Rows from block 5 of the text encoder, named by matrix and row number. Rows with one number belong to one attention dimension. Each number is 500 + 25 x the weight over its row's rms, rounded and kept within 0 to 999. All counts start at 0. Numbers have three digits each. After the name is the row's rms in percent of the matrix's.
# q: attention query, key and value (stacked) (text_encoder.blocks.5.attn.qkv.weight, 960x320, the q third), inputs 214-319
# k: attention query, key and value (stacked) (text_encoder.blocks.5.attn.qkv.weight, 960x320, the k third), inputs 214-319
q.24 093:514482499502527493460496495526541475488482522538503499495502480440493504487494516525457473434515453509500539516499486488482525457484506491523535466497472486485487467500513498515512486513510532511512529517499497498495505494495524507488517459511496504478499513533467497480483468492511471503517517456578522511462531532498
k.24 086:499482489550560452500512515512518506484506509522528481519465535459539481469492518508531479524498512501469461487533485493566506481473486550555534484523448522493485482525518497505509485501501491494489474466490514551522537514502520537435497499511520523493476480524490476484554454483553473523511544499542500501483517483501
q.25 095:467515511466523524518519503510485543527482486517475448503508493464470469525546458474461481504497517496473497520485516531507532568513513519473552501507478510504509498496490550441487499515465527501522486501466537478510502519493456488529476534511476505492499476547542501526528497488500476466527501494486494511545436486524
k.25 085:509514482492469525500497554517497488497465496501481517489522497535501547539528498497493512524531531449521492509535539494508479515509472528489540484477507503507481489465507527474526454489491464518459487475488535522468470549492486529483513533483504539472540496488472473505550467544456475469565495521490519489502483532481
q.26 084:484508532528525488517525464504511502492531566527469523488496536503515512546493523534499466535485484486517463508445507523545499523478515502444546500468495531477460525471519425528529464487496481492494504516497485504502531469508533515526531482469538499498506516482526522526483463540473515518471493479467546519528465463485
k.26 076:478501537485505497501485532478471492443539507519510513478460487508487514485517493493451466491496464473480463518513511524500516493487541507531474506497510481504502554494474537460475478494533482482497460488504472495495475522511563487484473490519517528490462500539499526481484532475473449495518496482487527482488497480479
q.27 092:521525494492509494522467519531524486486528540490482492489497483448482491447456469470520475469531467508516492553493515542467523506484501500541514495476534501483500504491514488530509518483479496488537479495454505500469488506460491485533497504467521498482500455498529465519514525478466461477496479446497485501507487511495
k.27 086:490530542522503475472480511509543534531466513459482503482487506512523536542478522528481499471436526530548479491489506464483535442479556531506519467490479494486553500494511496532522456538526468476498491502505471513501508525494528462512496507505528474500515528496519506533520486494499525530527525493521484472515502501492
q.28 097:475488487493469479545512480498472529481524496503534517500471440440484434500502543521524539462525523493491449540532522505507457504507480531473500515456468519502485511526441482466496507521520488513511482502509465472490506554499467507471538486498506518512499490506503524536481512520501473522532549507481501518495510490511
k.28 090:524500495536465488513488473548481560484468451503505484451511532486463520505492504518489522510503491486553506508508472534470471503498519508471499511517523519500514481515476480459464499538490466543473479518524475525506480502487528480507471541485534486510559486484523495520507529502519523562508533488478518535504508516515
q.29 095:487500528527548468569510440479502492482477503486538512477482465460511502489515518502507511510482487504494513540483518463486516500465487515495458508483491514504504476519473506492498547467526516511526500470513532550495475551473484508488493484475502504515484476513503500535507536503486502494491546520510501477489521514454
k.29 082:535523532477520507536470438513502512505460523473541505494489515475536466513500527514502466455485502520464490501493545530480497458509533524539487519517495507488501536517500455518501486501499514482448497468485487544559496471473463485471542469484549486536485484463498466504522512493482502501481494528498488493481505481491
q.30 095:454473483513488504491507485484456496492519456483509475502474514463547505523523535470491489520490486474486518494480554517527467487521450526512483513555499519503518481525534478522539514479500479488484499516509522538518473479491483487510473472554476503537501473465495509563502517474485521480499495516536515504484474511531
k.30 089:518493489487534454512522501506475513514518526544448506515505532527518555503505560501508486456517524522507545483516511504511523515492537568533479485505489496508489497499487471487496438474459505509462484467455471497517521472469457517512547527490461520520477488514505511524502548480507466466500488474457507526503525542513
q.31 088:538464514469519500489515436505493494535490507445528520475500506522521533562513498501533499464472527482536505557527523506491554511493536532548506507522500524470499443517468486474464494521463481514489531508493513461510504473520496493511450489514508502519486505517493536483449502498483522522497474508537502496469504428496
k.31 089:535492514512474530494538459491497482486497492490511513540514514519482504532530475483509469480508490513490456560538511519493490508459481495561459508528528516501505527485476472451499510510468492506442495506435515489498474512493511534502502494465499524524487527490452491551521477512497395497439515472475505479523498450526
q.32 121:507466493477518459493495522455521460472516502500463494482507489479463544520491496454530549505542487508490470555500511504525472525493498514495515492533527449531504516489521511489531517508483480474545492495491511504473523498483514573491512500504507494516502459544505528484549527498491512540494448490485546478554513500514
k.32 123:483515515542521533475532529488445535540519494502521489529544552504520474558495509493453465515461537473487476465497470460511503479525566498466481483474424512489533504486514498514469468530486450496471496480480515500458500503557459477519513470499504469502520524481483475470477473467478495491508541478489527556465503450485
q.33 112:482525477490506561502474514514523482428474450484469459522528542481486525502470480491508508540529470525467483526495535474530468532480488511473540517486494476499470495516478513470475487489458504488554478500524530466503486500487488495542506505505529522509503473515568482494490496501468523482504504464501507453472461479497
k.33 110:509483508484519558475479505534504504484509477535511521471446488497495483489549496468514458481476503507526498555508493533513500488534510515544503528506512470473512489445443517460517465488468537517475505536501488505508472506479522529463466495523542477489517481476445455536535521522522484506494487495523482474513514503455
q.34 102:506510436499533484520501557491530474480466491503497479505520491487513504511554464528497518469536497496495532539537452467507526477473482538526548513511476498507488507502506531507517492512536520536495490522493456540498517494513513502466502441511497489523497503540496513525504515525495483483517506493499512481514512523489
k.34 090:523501520501470494482496524490528508545481502537548537521523494501510538448491500482523503517501566494460506497514453519530481509465525514496480467539467531507508532512501549554498481483519472501487507485534486500489546496473520532483484531499513520508477495510528518475477508498496535549510487452532483522531516509485
q.35 106:470507534524480505457542506579488543492535503531504466522464468513510484514490446527466497497482463489483482501521482473504507476456502438489520526486466505454511476459526487479479507526466510474540479478474493465573508495510519476488441508497481494560542552544499490541527478486460433506534491507485503518503531467497
k.35 112:488464503498508460498468500489505496525504504450524492470522482500534494550489509488467539527531537519498536485493513516505470518479518481500516465505516499480439471532495513520470508468534489487537523496517532500478471455526454481479521525539510475428511547508533484504466504466496490478526537465475494468486499532484
q.36 111:498497520501516462514551532466461454483548508502476466504503496536506525499500495501473523517553487500476505487485480486541487508478502526490489470483522566556468516514500524485527528453466513476503511526511493522550517488521483517494499543511465459515513515485464475497508502500520493524529461520533506500494493497529
k.36 090:487500516502482511460519511511477522497485513532506419466527489497500514510484519550500497522504471500471525483502503526529472494480481490515484511519470465490452493524473473468470495494497534484497466514466544507513469518484476500499479506497497495540534541508479529530506488509487501486501517508533473496510497524510
q.37 095:507470514493504520503518490507475494509458484503478516510478506474517514501519493464506479483453486490517540472466506505485480548520493508488490512493492494506513457462487504529484477472541514547488479514450513509494506537527486513483531529540504521535515500482496494518493479494512488484531485519478454519505496496489
k.37 090:493525524522531539496491532512463503483517508513504519521508508506486494502517539483493512459509538510459492491512476496509520491468540510509481529542501558473517529497456490483493482499510494497531469473527503504518489511473518509453520505492485533499498495525480509511484489460470493450485538504510496507504516510528
q.38 093:487479522474500487477484478493498468516460491480491487542501479419502495520461526524512502515472550500521533526498520497496479516490497519527506528489495452523518459495491516470474525479536471503520516497525454499520495527515491547521504480527535524529518518477527451483523505431475497498508535481531477502486499483488
k.38 091:470502469468523453525524535533485466446516486506485516509499479461528519483514474529493531462511550500511537483466481530530475507511487514468529488518484506494459479520518489473531493524520506512470488492482502524491491478508494516499465512504482462528518548537496497468531482499512465523522458500496541475506451571520
q.39 095:490534472498533521458483499487478493497521530514466481494484511502523496475457499538490534468519486433527504499528480509488484475501502521520479466508489470458490503508492469518539533519509537478570502506497508492494536482526515507516481514580490497530527558479478481491532488472508525491535493477567546530515495504506
k.39 095:524513468527483474533475511505487500481490497517519493470462503494492495447519482498487443478524485488556485534478498489507492491489517474523474509530465501469506490475513496538519460529523497516531458503457511517510511491528482489463476535466523488524520493510445494479512464480496492507495565518511480505529503513522
q.40 096:465486537494530488518493519474528527530529519525494466538506563502522522436529481494471518485497525489475504448510519476518512551535484499496515504499500525488501521532504472498500498482462501507473486473485504468534493470499475489495500568480506494470514516480472481487496533520479528473499494536493523476501520513481
k.40 089:506488505529558525503473550527507479517551488495478508535523562454516501473460538462494539502507500482472508491495522477501545487494481493496506495545462476466523471497499498508522528510515478485553466493505465493514471542513505482522537504477503562488523462516491492520515533503476487498466467526547476484489531478505
q.41 096:498510464510517501529497515522489477552467493530526464510530499521485526493546488506469520496497482490519491494517452535522474470500492479469457505510491510479469485475526473505507448472558438494474518477514510523469533468459459517469526483503528514524513516463533506492487460513498503513528499526503492552460476465527
k.41 090:437527508488507492485496492507510445481489480505491490480497480488491460492510477511491569533542481489494504537479465492480508521468504485485532527479455499486442473518505507480473480508512511473483487516491495486477527497500503551510536487542536504518503461497515486429520503452530485477502531480490496525508468484477
q.42 097:432476550511525507528520506494478518491468474561501517523521500466503458474539541511493462497486482520474477517530528488534559495478457497511488482516453527497475531503470477531521475499510513504502457533508514500511496506513472514511510499532543540510487494491487500493484513467457473526513530545543524499534512483536
k.42 095:476463518465514513484477506491486480481468546504487512539526432552546476506477462475480524485547530491516465524503482532490520525485537529522521506499475501450489459479533447491524482512503529496495454484525509518496505523526562527543498521491470522490510511472495521506490522489475512491467479487538495475489532483494
q.43 093:516477473558494528471490530489526457473529498479499495465509503476487504511564505519495517497491475537489496522472506482500535468469496516506523499479482486496480461475490470530503520448521506500504477535505482499530521514495496485506495520480571502501479471482566517456510473461500462524471524544492482487516502480501
k.43 091:550493533499448507448520482530457534506494486520472495483496503494504489530542505497471483496492490502531506519503471508501487494496491512473473529477526489503488491497500509441505531441528523534499513453516478495531524510544493519443522532513506499507524534478519519481486509503503510515467481489501497519528480488468
q.44 092:478469501477476548497473525561506515524530484482503564492485492481522470495467479501527507488461513496534498517472499527494510499480475555506483491540544491461513502484490509499533524514491526489517458479500489489507534474510477486492507511482517507513532470520484537492508447507516463508537490500510483503485466516507
k.44 079:489549491515445488493489503515427508524479497475466460507454509452480469483506522486508481499530483490485487522539475495491471496485504510500517528521491510447511514468445489475477499547498501483532475504463511507517521516492559489455504453489508545512506539458492501523496513471488462504461557526532478486492476498472
q.45 094:522490497487499491498444459518518506512468531497520503485491524492500480502469481520469463435469493470441475543495487459467462507511539502499549508483518442507520518498509462499487552500474495529499528504501519494515497515502539522511509504492488555514497539519467504460482468537490499551486476489460500514502481530525
k.45 080:491512442470523489540491485473487514501495509489478498471514509498488500486443507551523475484489478511508541541527469491493489494478494501505511476468506522557495476525499508498471536495497515506510474502454526511479509467512432484553501475501533515513452497522457547526500498510554489550530472491469489502486478524531
q.46 096:478547506497497463525467526450487523546455487491543471490543472467519533523516514471530515465438523476506477468526450522510469460514499523491495502591520517417468511495506501493503482490537515450510486477478452522463490492487461512504492466515495498496499492514496482536506488456525505527459549472505520519455507512503
k.46 088:501484515511482490509532511460476505514494525504517496532516496503525481500509458498495537522500498482487519451501538517465491469489496549508505492506532455468479487503487484518515521493432481486507502460473444463493469500473529531481492471519507461476499477491485465498450517435550474509488523450510510509503468507505
q.47 090:516516510447487469507505484484473560480493536522504493487537490542530465494497498462486503511473535475477482519520549466550523514497517501485488526538475545511497515467496485510455499554487521452446481544540529462480490526505493493522460511543497527536490491505500494501498461476487544511496525477505542515487480523501
k.47 082:478503452476461515519483485462506526432486513485499495504543512501471496497478471487521522518493480483453476516489504497503512496497469496503500498467466502472482481500493511506489468515483522476508538512512500509527524498456488483508521487480464535505488491465490510465501516487533468488497527500520501523511466488487
q.48 093:484531521526533557525519495470465502470455467492546492496547507478507442499485531468481465533479528539506523486508504495493499494459507531483506506487509511476477499520465501517504524474494480488541474523499498480476467515489491494521468516485482536508493481495555470510484512515520500534496544463492504485513511461480
k.48 087:484494518489481506499499490490519494472509531482564534478496507550508505478499502492492480527471490485516545505510550505485473522493508472467487488506517475532484494508481464457515539459465519516451502473493492560544474460520488508520461565512505502490482522513510537515518526522524471508521497523501498505500507516533
q.49 095:479483551550479509478509466516492493512507500511516495514497499575470496511517510496520499506488441497515503466504496515491499509472502476481517525500518544493497540506469537482536518512470479495489501480474512458432447451511498515515474496450504475504516517491489497534505478503472485504481518536502478468491485500479
k.49 083:493499530507488486521447514507478484520503523507518536500494493483475471483493468473527473507528508501510478503473504547500484492506534541525506504500460491517467522512518507497495515485491471479516515481499558461480519515483535482520511515489507565511476479509555514460509502523553516500451486528497510473468483539525
q.50 086:517569484500498488479538461516502506491503502507480531485535503526521533480467483453451455485514480509491525558506500552501453532530495493502493470491507508488527492521510448520487497485496513540494483478492513501498519518460494544532476526500530499523543497491453556504462492462530484481479533525459499490527481583479
k.50 074:524521493526487507508484490528475533513500526488479463503549535494482507474475441505494489477489514506512467526545508479508514529494558503534479514497541503524467487545501522502487509499517500547483503507526495472520503483498520529519547470497512532466454500483469512507517480549495537466489518475488440528530433517490
q.51 089:476516513485498505475546519470486538491514468509482522478509506494463509495481512566505513455459503513499470546456506478482498512495476508487522463491493505497494516471518518474443503487541467527480537561503489490500515561501492530498513507463515467519499504501505505465503504524498514506515481486511510470506489508537
k.51 087:506514512494523558486507520542468483497478535530458495423508459518469508462482502496425493497508500546501460537466429551480516485513505515478491516522508479477483486508509481488463481510529489495497502519492480483514497492493542492495501526458477485485475507478469525533497502514472540540492523474531521507524520531544
q.52 102:476472529516520509535530472550501466481511519543487506558486493461499495501506463458492496563490525491430516544497502491561529457433523479525532447532512471555504503512484519529483506509500480463526491530525488503516518510476500495481533505486483507541488490492479475483526516465477517509490490471506475503490483473498
k.52 090:506481452512466481518439513504547498500480445515497484504519510500504500496458501547507531466466502532532509490535502516531522494506505502551560513535511517513512496483499478492490485478538504517471503507496490471504510535459501492496480495483488488501488536468545492488483466500513488496531502529530477455513514527456
q.53 089:520439506451475466499504478485539478446500476487507485540473528494471507495480474497491528516507504470525532496470483428475495456546444547474511485502522513502469492503490474558507484495524481487499503510496494513530505513494480532550494529495508506509474504502532492505513461459540491522507509496500473553459503520499
k.53 089:508524522530496510486498471529533495488509468488457483527476478494531491504510509521511490486501502476533487444534457428518455505511468512532500522518488468462546553498520492478499513482477473490463499500472500487517489496530492500495490505534504511486499520504554531494493485512481502476497512494480518491514464524481
q.54 093:516480514492489505513523523476513477474544481490513508487528526480536505496515536501504489516502483519495490506514498458524478543532520518523488521504505487494493472497554491513504518509499504460461489535487503515526544476509449482514543524522527479492501497525495494531482507495540514492494493505497475512522509549495
k.54 087:516494481522464515487539524450504532540497497513528502530485456529485435552513511522518500456486487481484513484492445514523491517506488470528510480500522461451506451465501508531523470439487517501487510483460483493506516521542528515510511447500515529526506533467516526513543444520500469475473519466486484507479507485517
q.55 100:455484518498461475520515485500538468487494544463506489543497481539482422486488533544563491503501532502455499468472473484507476515552494526519478463511512478524534466482526510537481502481478514508483527463521491509466528510551528493489506525504528500526520470532527548497468503489510520504482518523462493505508477474484
k.55 092:477482511506495476458491511476499521535517504480464502516521486506524436534495492537487466514477498510507531487546441506456472461483479528482488486485523528493536533457490536475519483479519476476461511491525477506456527510505531516485467424490507485514512480517501463512505491505506511468498526492504499500476536496461
q.56 085:472517508467523518450478518505472489514497519486482508474498525519548534434506490468459503526493487537541490475484490495514490513502499493503524512505478486496482545534501460472516512501485542455495511462452516461465477463517451494513507455488528513482488511509468533507515526521523544533473532464541465499463474490509
k.56 085:463555524518508478524510513510527491489535536486497512509473476496494519508495453492506502469509559464505548461490509498514532563478491502536515492462493531510469515519504495509493507473444534469500561497542498551504492526498440479502477469536545548473501495483482526507535480466475486491490520488460504535509535528496
q.57 082:476488572500487464523498517515519491480519524484528553507501455455496497492487496512522474523548489474478515448491503481521517530485475515518495502546462488435545535524497526519546533496493484471490502515501502508531548484547506513488510517528523472509529535516487533502516480467467488499496487488516490508500507517492
k.57 079:504527531510470505525566552521512498520515542474482533483479488526500507501429481519462509521494524508523480510457444497484507530481490476489499434520508477441520515466510476477486502507500480469488521530483499514512532497496460485446532496486525504497494494513479526479526501495514509477449509548527484508507533502495
q.58 086:489476484487533503514494519504519524496500528541501553525498503519495488549487482494446497511482532501504510460483474461500516509489454504512523502511488538441496544454544552497510534476493481503455532523498515517545498480478484458510511493472492539486499503481508492512484505496519517538509482507548496505499466491494
k.58 081:525481481481483500503473507485475449450494502532530498473517466474459487514484515505516505465521517471518484509498472538490490512502482499502496508462515469514514532485511527515507520549539493473488534501481491532556501481510525498484555527490512510500495514513495494460488516472466485486518487492506505505496469469475
q.59 087:536478528494505480475505481502498524521505513499526549544462498535481442515494567502476462491532523494513504448491487491538519522524487511523492529555509512517510503446543477549473544497535474522483506555485519504419509467547489476483512500510498504479457520510482490501534502504483509506497516517485476536495513531496
k.59 081:512509533481508536478479517512485498482496534464461501476509472535487512501475507493514515468499505526516487508473489467497498468497491511512489476467477495498509546501503530539527452500520521468510491465505510479523523519496522498476479505450491510584459478458490518484484502472542533487525516512510486494565535488532
q.60 097:489504565478483502509495519479493514508479479491486476487510464501510448506488482479459488458490505455513500485523486469530495484508503498477480490492530517460520485477498437518495523515466520481520489520475516512516501526513491500512529447526495524494526503479506486503475515484534501489488487489502484530458481465519
k.60 081:517490511524485486509548488513471565493538510525469493521470540534512516474458492510516548448511466503480506480486546465467532468518504455464499470500543472559518485516487526508492483494480501539499496550509451538516529504491473489518476460528522466487494474439469514517500491474498485484499510475571493545524526510489
q.61 096:446493450524490472497505534535483525487497526540493498538532455523503493533489481495510474492527463501533532499498483524523445529507508498487496492521496496494519474549489492528508501528503501506465482476523521511514496453503453467500491466495490465474558495450488479553492447497523525495482525495503538493519522486498
k.61 090:509463493515520470557485565509496501558474535537501467546526519461512444533494504517508516500478474493508539445548473497534464476482481481498505528530506521506487498467488491501496463504497477460503501522496536487499509491473493552492529493535514467492503500532506489505556541531561476511516539470452499557450511475470
q.62 089:443506512488509503509541477532515495469481493463506474483453519453488482514498520481496490436468531493525536505484481514513495472508458497450508444500509463469463525506482508477444490506535576477484499490479532484499495526522518518510472458533526487500499500515512540550461501512545514497476471498495464513511501510487
k.62 087:462491518489482500497519495490494469520471508522525469448492456471537502508510475485526513482495514522472539469471510516523525505447551524519473495498506506485516502513469474534454490457463495481473515511504534526485504463515508504526446494479528513501482568477511478515497473507474452482493537495508501548467545496474
q.63 100:475515510554507533474500508524525497499491526501491532490504507493487516558524486451489488482502529500505495552510480538498526529477460503522526514473471512493476481461483516482475499481546518500474500505547504500523493473471534479530503522484482483461471485481516485496501445491459471506498466512514487476491471457549
k.63 084:493456498486498540483482462471519461500443484506494471502518494490509559520469513526507496493479525473508484502502511504486487473470459507554506514509506467538528510521456502489492480503513471426487492526515503460509498537467482500474521511485494494489448488467492482492481478494474481477487496462519506517535490487536
q.64 120:481529506527484493439524472472518524503481506507495527473484487504491506535525544500517510504500494489497491510503493503571501496482538500526516468492483507503458506515489457446518522570544518498475502503487511511489492512506502490515502498477502468472540549466537488474528458490451527489528434512479563522506515510488
k.64 110:519492502545494460497490519484529486495488486494518512536468490527468479542470496483487488490517489461479517500521479511456495520514521501487521482495535557506551507477530543551468498455508516498546521502530487486494500494485525513472545481465502487513471476527511476491518528502511516477475553452542467470473491464504
q.65 120:515518542481498498466502496537489483519471495478533529530486511503536533534476477503494509572513503519486535505512493512486499476506513517474477483525515462530484476478554514535543504467476521515484509505523522498489552496481550515501507465470536499507471490471428478521470508529500461535504549516514523526519513526486
k.65 115:477484500502472504474501507489529524499473480480502501513540578488512476505517520515482515489490498518461490515472478464500455502526448491501485498465528498525524529503469502494483523458547522477480498544491485558498514493511485511502495502497533472441486460523500504509479514470502486546509520515403484547484505511468
q.66 120:490460464518478521546465489543499485465522477529545474498529513436505537500510566502480496478485510498503528467530506493470493480475447505530484481581514473480507535475502511533548476527487488511467478485504504508448529495514526502506533521515491515496497522498523541509509495517549553501472498503479495514529507527510
k.66 118:537495520495502492460471518463518544515501473470495535463505530528471488485515454525468440520527491513486546526530520491513550503531537484511491506472463491513474482479473481481470483504473484516544544492518470516521503464501458472466466484480534533490527514523453504522529521540503531532502524529476504472488526519472
q.67 115:511526487509503433508496470517479539532522521471445486497497542514540491524471494473468485468496556485458508515465478514478469518513497510477506506503501512503473525532502497478503526490511475486458491488483522479478470475485521516534523430509554462534493479509538477516521491532531515477511530470495469507507485528505
k.67 121:530480464442502519477481548530483506475469514507506454506499443502489481521486524501490459512500461493504511487527520511500490498480476484504527544475502494498532524499534466553469523499524510465506451532479498457513523515496515546511418505497528501531513504485495484478519506490513501502488521440512501465486505480488
q.68 117:483518483472511541489494505512506523471508469496503527499479541513487510518536459505500522462469490486492430509459531498553486498522521504469487437453472509496500510519468494493480434487510488553491486553500502455527514479487493469543496466482523464498516527486518521472529496478514459534534443505471531485496490457490
k.68 118:532492487469525516503473491527501457492496537515493515520526522526502450513508552489484485504497541494468461477513520525504494508542487502483497481493526471505507509487520524554550533505497522519492517465536510524463496531494514485488542523466530508516503470541460491510487548534540530455523545480479495535517475517497
q.69 106:511448507548487517536478503485527476499504533438476488509496520466440530474519476476478489484548467509483552497484513478552502514501496448509557487484487461452522513480495447500535504469497520480517489516477510534455517485464459470544533525533500461516486487507503503490453544520489504513514533503430503483508521449502
k.69 110:523478475488484508530496478484447510547536479500498557505502491452502491513512469510500561445510482514507478470513505468511465497494500442524479523440501509505498473509502496474500536526494470509538523467515492503491488515466495513464496482506543491536537466526487477502501466481494510513471483487534517509495493475528
q.70 102:489477497469507492492496488494529543545464505492512491523472462487521471499505471486452493539541475480500533508454482501539485483466526517497456486532479481488490506464479475491505541475434514464485464485464479519505479555520503509513478491484514509502501488517490524465464521490472548480498506518491492498484496471528
k.70 112:525508443510513464499497498501507514517485457495493512501490479504462516514515489476483529479518483531548482525477538479508492448516529483477517488517493470452514518528484532520554468502486516510503487444485463549502502516512547490553541498493519445479517516495488473468504470555491464502525475502455512457465524514486
q.71 101:502498523516516516526491504466505502530500510487527470511513489548546501490495458532494505501493534501489467474497480510448550488478541489532466464462506503482499490509446508530489536523505471437475482526517518496511449522505509534499521496525494510520472471462467511515457450502462520508521494516484543508515488478547
k.71 094:492501500470480556504488486504478431524498495520506512463502484511479543487510483527513503557511439514490495489475457512471473517510539428482544511491507486513502495461485487484552496535504481516505490461497504497484493546497484490508482495523514506534442458497490513474474504545521497487525516504533510498485513503472
q.72 099:486495470540558517502501474523532519536544486493494511484506484524530500525469501505484485576511453468517560478498490506468523536512495467480520491527500478482512532516506519448510465493513493511487475497512488459508486506549483511491476473503494482505497507481498525502503477509523483480485497479535564496507497487460
k.72 110:531499476485484493519493527495494482492530489524534517491526462468478494475458490557493486511505505519499493492497481471499450477465556542514480515475534490503502458553517508521528523515530536461491485503503527500505529490506499495553491512452475479485496491520493430502518481505506536498457470512521508553456502533505
q.73 099:468515524471460520482497510493500489513524505505476518501515490469476506472449508458527481436510517532470533526471496474528456537496486459514499519511483547529542522449540491520500504503533518485511535478503508495501504471488551511506505500537504514515545524547506528494474511479569505524505529493474472518508537528533
k.73 110:540474458516488490505521473517546525491488509502486457497497530473534519442482521531463467522510461496512483527499536512528515500522527512493504516516485485491502518496513492464501498539466489495493507468481464516496490468500542518498514483473486515512530512514509499521463518466551492524523530484505474499512497513499
q.74 092:559490475540498539487482491518539463522521484488525520491532497523467531477504498513447496514511534466503500456501515475509515533535475460501501530522538512535448499467516477526511492509526486508481501512479498494526500567489495536478521514526529480542497459466505483543445510500545487472502507504480474459480505520529
k.74 098:437497513528482479506483506514492495472442499459537506497499493494472534533527482473519509505491479489451524485488506495481480525470542514522522504480467516526455489477516503549480517524474529498480467503502481511514478476496536461502539478513484502455489483478517437497506453479514490486473507507451495493432492488518
q.75 097:515447503482487522483510480518480475544464535530488544488464533541503518458473503494534504492507519504505488485514513539506465484531505510523462489524516509509512453480506503520494488529480510515443521500522486463494519465483513474484493501526549530506471505518551522516497491566517533520532487489534497538509467449436
k.75 103:510481504504511508439537511503508414501503522453519482501518549500537488518485499518478468457516515508502455476547479457501472518483485528510496495513463512538470488471536539499514531504514468483495452554472470487497518509481527538467515501516502523502507505493483504491481486482501478496499438488488469497493518514518
q.76 101:539483489491460568502481497503457526516478481496527499513527516482477498464440537514518503536501514500518482501508493485479486485462508508511491507507490504472505448468519518481485509487431485523487505499515540540505508446508485517506544473534489522491509480506479509536504509459482528487504494464507486507508446520520
k.76 114:459500479497529532493469537485481460467523500486502508523472454535438501483491463507510532509519512469519526497512484471506545472514506521492502487517502427496495486481431511514453507489557483481532530451522531535478535514494492461478524445462500492474470538512489548523493463460534490521511485511519526521442464512451
q.77 107:460529495562491484509518503463525515524491521483485490522521530520473492476499509483548525521496496473495484546483518484539537496480499472474557493521506526507458523492487472491568480482524503513542464472537512514491487502488529472526478478524463457512470523491504482493518523537497494520493511489478520522488523533442
k.77 107:545531491481491478507529495484510475518538493518520507510534461492508500487495505512464497470478474514450527508480482450481495467498542500511490478459494502475476522468507451509505498520472459467520478472483483447545497472483523492480512521517480511487481485514508482484485506514543519529470562448472494524536497494475
q.78 103:484519482497438513528529506514523497525520522519482470504444493502481488484494518521472510481526547512518467528478517488485511495486493539491493496492493518522546508472471489537479532509508518456518511492479489477557539531479487536540509491516509520488526496470495471473500482463524526503433485496412471473498530519453
k.78 109:520478505507496473508521478493473490503523473534515493467486534480512495465486511482453488534479534563487471484528529470454523538482483490505474473509508482527513498463478473462525519493475501531496492492530529466487519466491467459484472480497488521509490480542503473512507538507506518458504520512495495467492546485516
q.79 103:501480506528536519515500464525502478497499504518476498501523488517484510471536503474538490532515464558524493501523493493530512473504504524515475455498468458495463517504460502487472479515482472466516515459537545488489511459485483449532502512529542524493485493528505492483493501444499486462499487502481474535486488493468
k.79 108:508482539520473507508506482503530476510532475512501529463502496511524482502474493489442453504461520519533484468510482532540501468493445501479521481511488523504484485473492528528476524476510528497486524495474500479497508488492460491513487498495546521492489532537447515513493516492523491470515530514513473517492546504549
q.80 094:514509475467476520468477447500492477474491478517472438514504498494492453511516444466457546490493495475464446547491496463485526490508500471502498498515490479518494495510492479467502494518500499528503495499518480495515484507519505495494523416482540485531428523452500511496501524452478487522502473522504552512504496488487
k.80 098:484532464478461476537488510487503507495497487484500508499533514471505496473460458488499508516517500487497462500510516486523485534444496535499478528452498522462482511467521486514510519522517517458537497488508510542491499473538473467517502515508487488456493512492501541514504502481493465530484500526500483458538477518479
q.81 101:523533537514471540531510515515462487501543517513497469489471483511435479549494500517514503473516493482536479492471564504464479519490475525526492497464491498536519479518444517506521516518525573526497525513483506506538497494498497464500494540502519495507491500496532446462519468533480503512498518480506514500479515492518
k.81 102:524456511532515469484560500520506513492487475500514475487523518503542518527453484520462510484500506500493517561464517499477518516488470491514519506497494483497481490474481475498505522478473470514516508504514520440499427506514556530527488473482467502467503548489509479520491497531516530471474499508473503480492489514505
q.82 099:474547507422496463475492518477490536481512495502554490503545499518553487502474493532476478527505500498478493484511539502510476476484493530498482477471505494463466504467488527510499466475497466509522503492517496455478446488480478464518539488459481515494501477513517482491534423555476521512524515443519492520500546493513
k.82 103:456450503522570476471538519494478518509475519538494489528475488517497494510499519465530523501543500515510511525538488510446476516483514483523482458558474552497527547477529485512522481510460524489481510500449490485553414544498470512543537475518504529509522508521480517518533531488492526475533542520537540524502523466464
q.83 097:516457520501463497498532534521518501496530492532483493459477491461497500478458493466491540476509522453482495520528492527541499472506517479519532466487538514472500521506527535440496537544478510462463526478524503539536493534512515454479528483472515534528458507484517499494449498517519549479474548510501481474521484523523
k.83 102:506462462470502559484511443508480496514464493518455557444470523500499509548491503493515495512496509500538462495502504456506521514482450518507458514517484465532485503518489510496494554469511503478489500479524515498459536501490528437519490449487522502490515488475487518499506514496493481532479510462546516486467508506477
q.84 104:427452523510467508479480535491531478501484485509476478457507539499511515494505542510480483457498519511534464474448522509484484493508513538502491470492479531515510551500549509509483487523499488457489521505462538470498540485547524497532459527519529531533472478533493506491499505484518519504516507519493433495464500471531
k.84 110:485492528499493499475484502526514500469501522506508503493458473532464482516551549524485448493487519509492487479501471509497486459495501481463477431538515556532473515495506549497469531476491529507501496484509483479498480482486516519495520494537526487480505491533482528525480480516540491456553518529447477479475512477497
q.85 095:509537497486471504473530464476474474521475457471472571485518495514510457479496476521516493475493470480534470509481445482491522513487491469504466495491485476559474498534506503509487456506476477498539501506510498494477516503482493539491498484468478495497510506526448520513547530484547508497511511513460506472490478506490
k.85 105:472534503499506514496527499480464502521489454508520507507495517475462469483547498551482480477547503532485435520481522514500520471522513493488516478474500499459494479526494510554516508484508502495489473479489522522566484492499489490501526524491486519483467489492521488523504538502514497532468487529477517499509542433503
q.86 099:545493477486529466487545502483537492516555532509483484490526529506495520466525504496505496472502491520475519503466516508459503500515505527526462457499493509537482502480515509497459525541528496518492486491488450476455517505483478528478508483481527499499536433491480492495465481505517496453531541466463458499473514492547
k.86 099:496480519510521544528519461460505480500512464529485552503499509519503485516516545530506451469478461501517473466478505471492512495491477483464524460486467502485498541496473535481502484534472532524525506455515502484510516542435474473496539476506529546522494471550482466507547471498507490497516537474492484494490498475496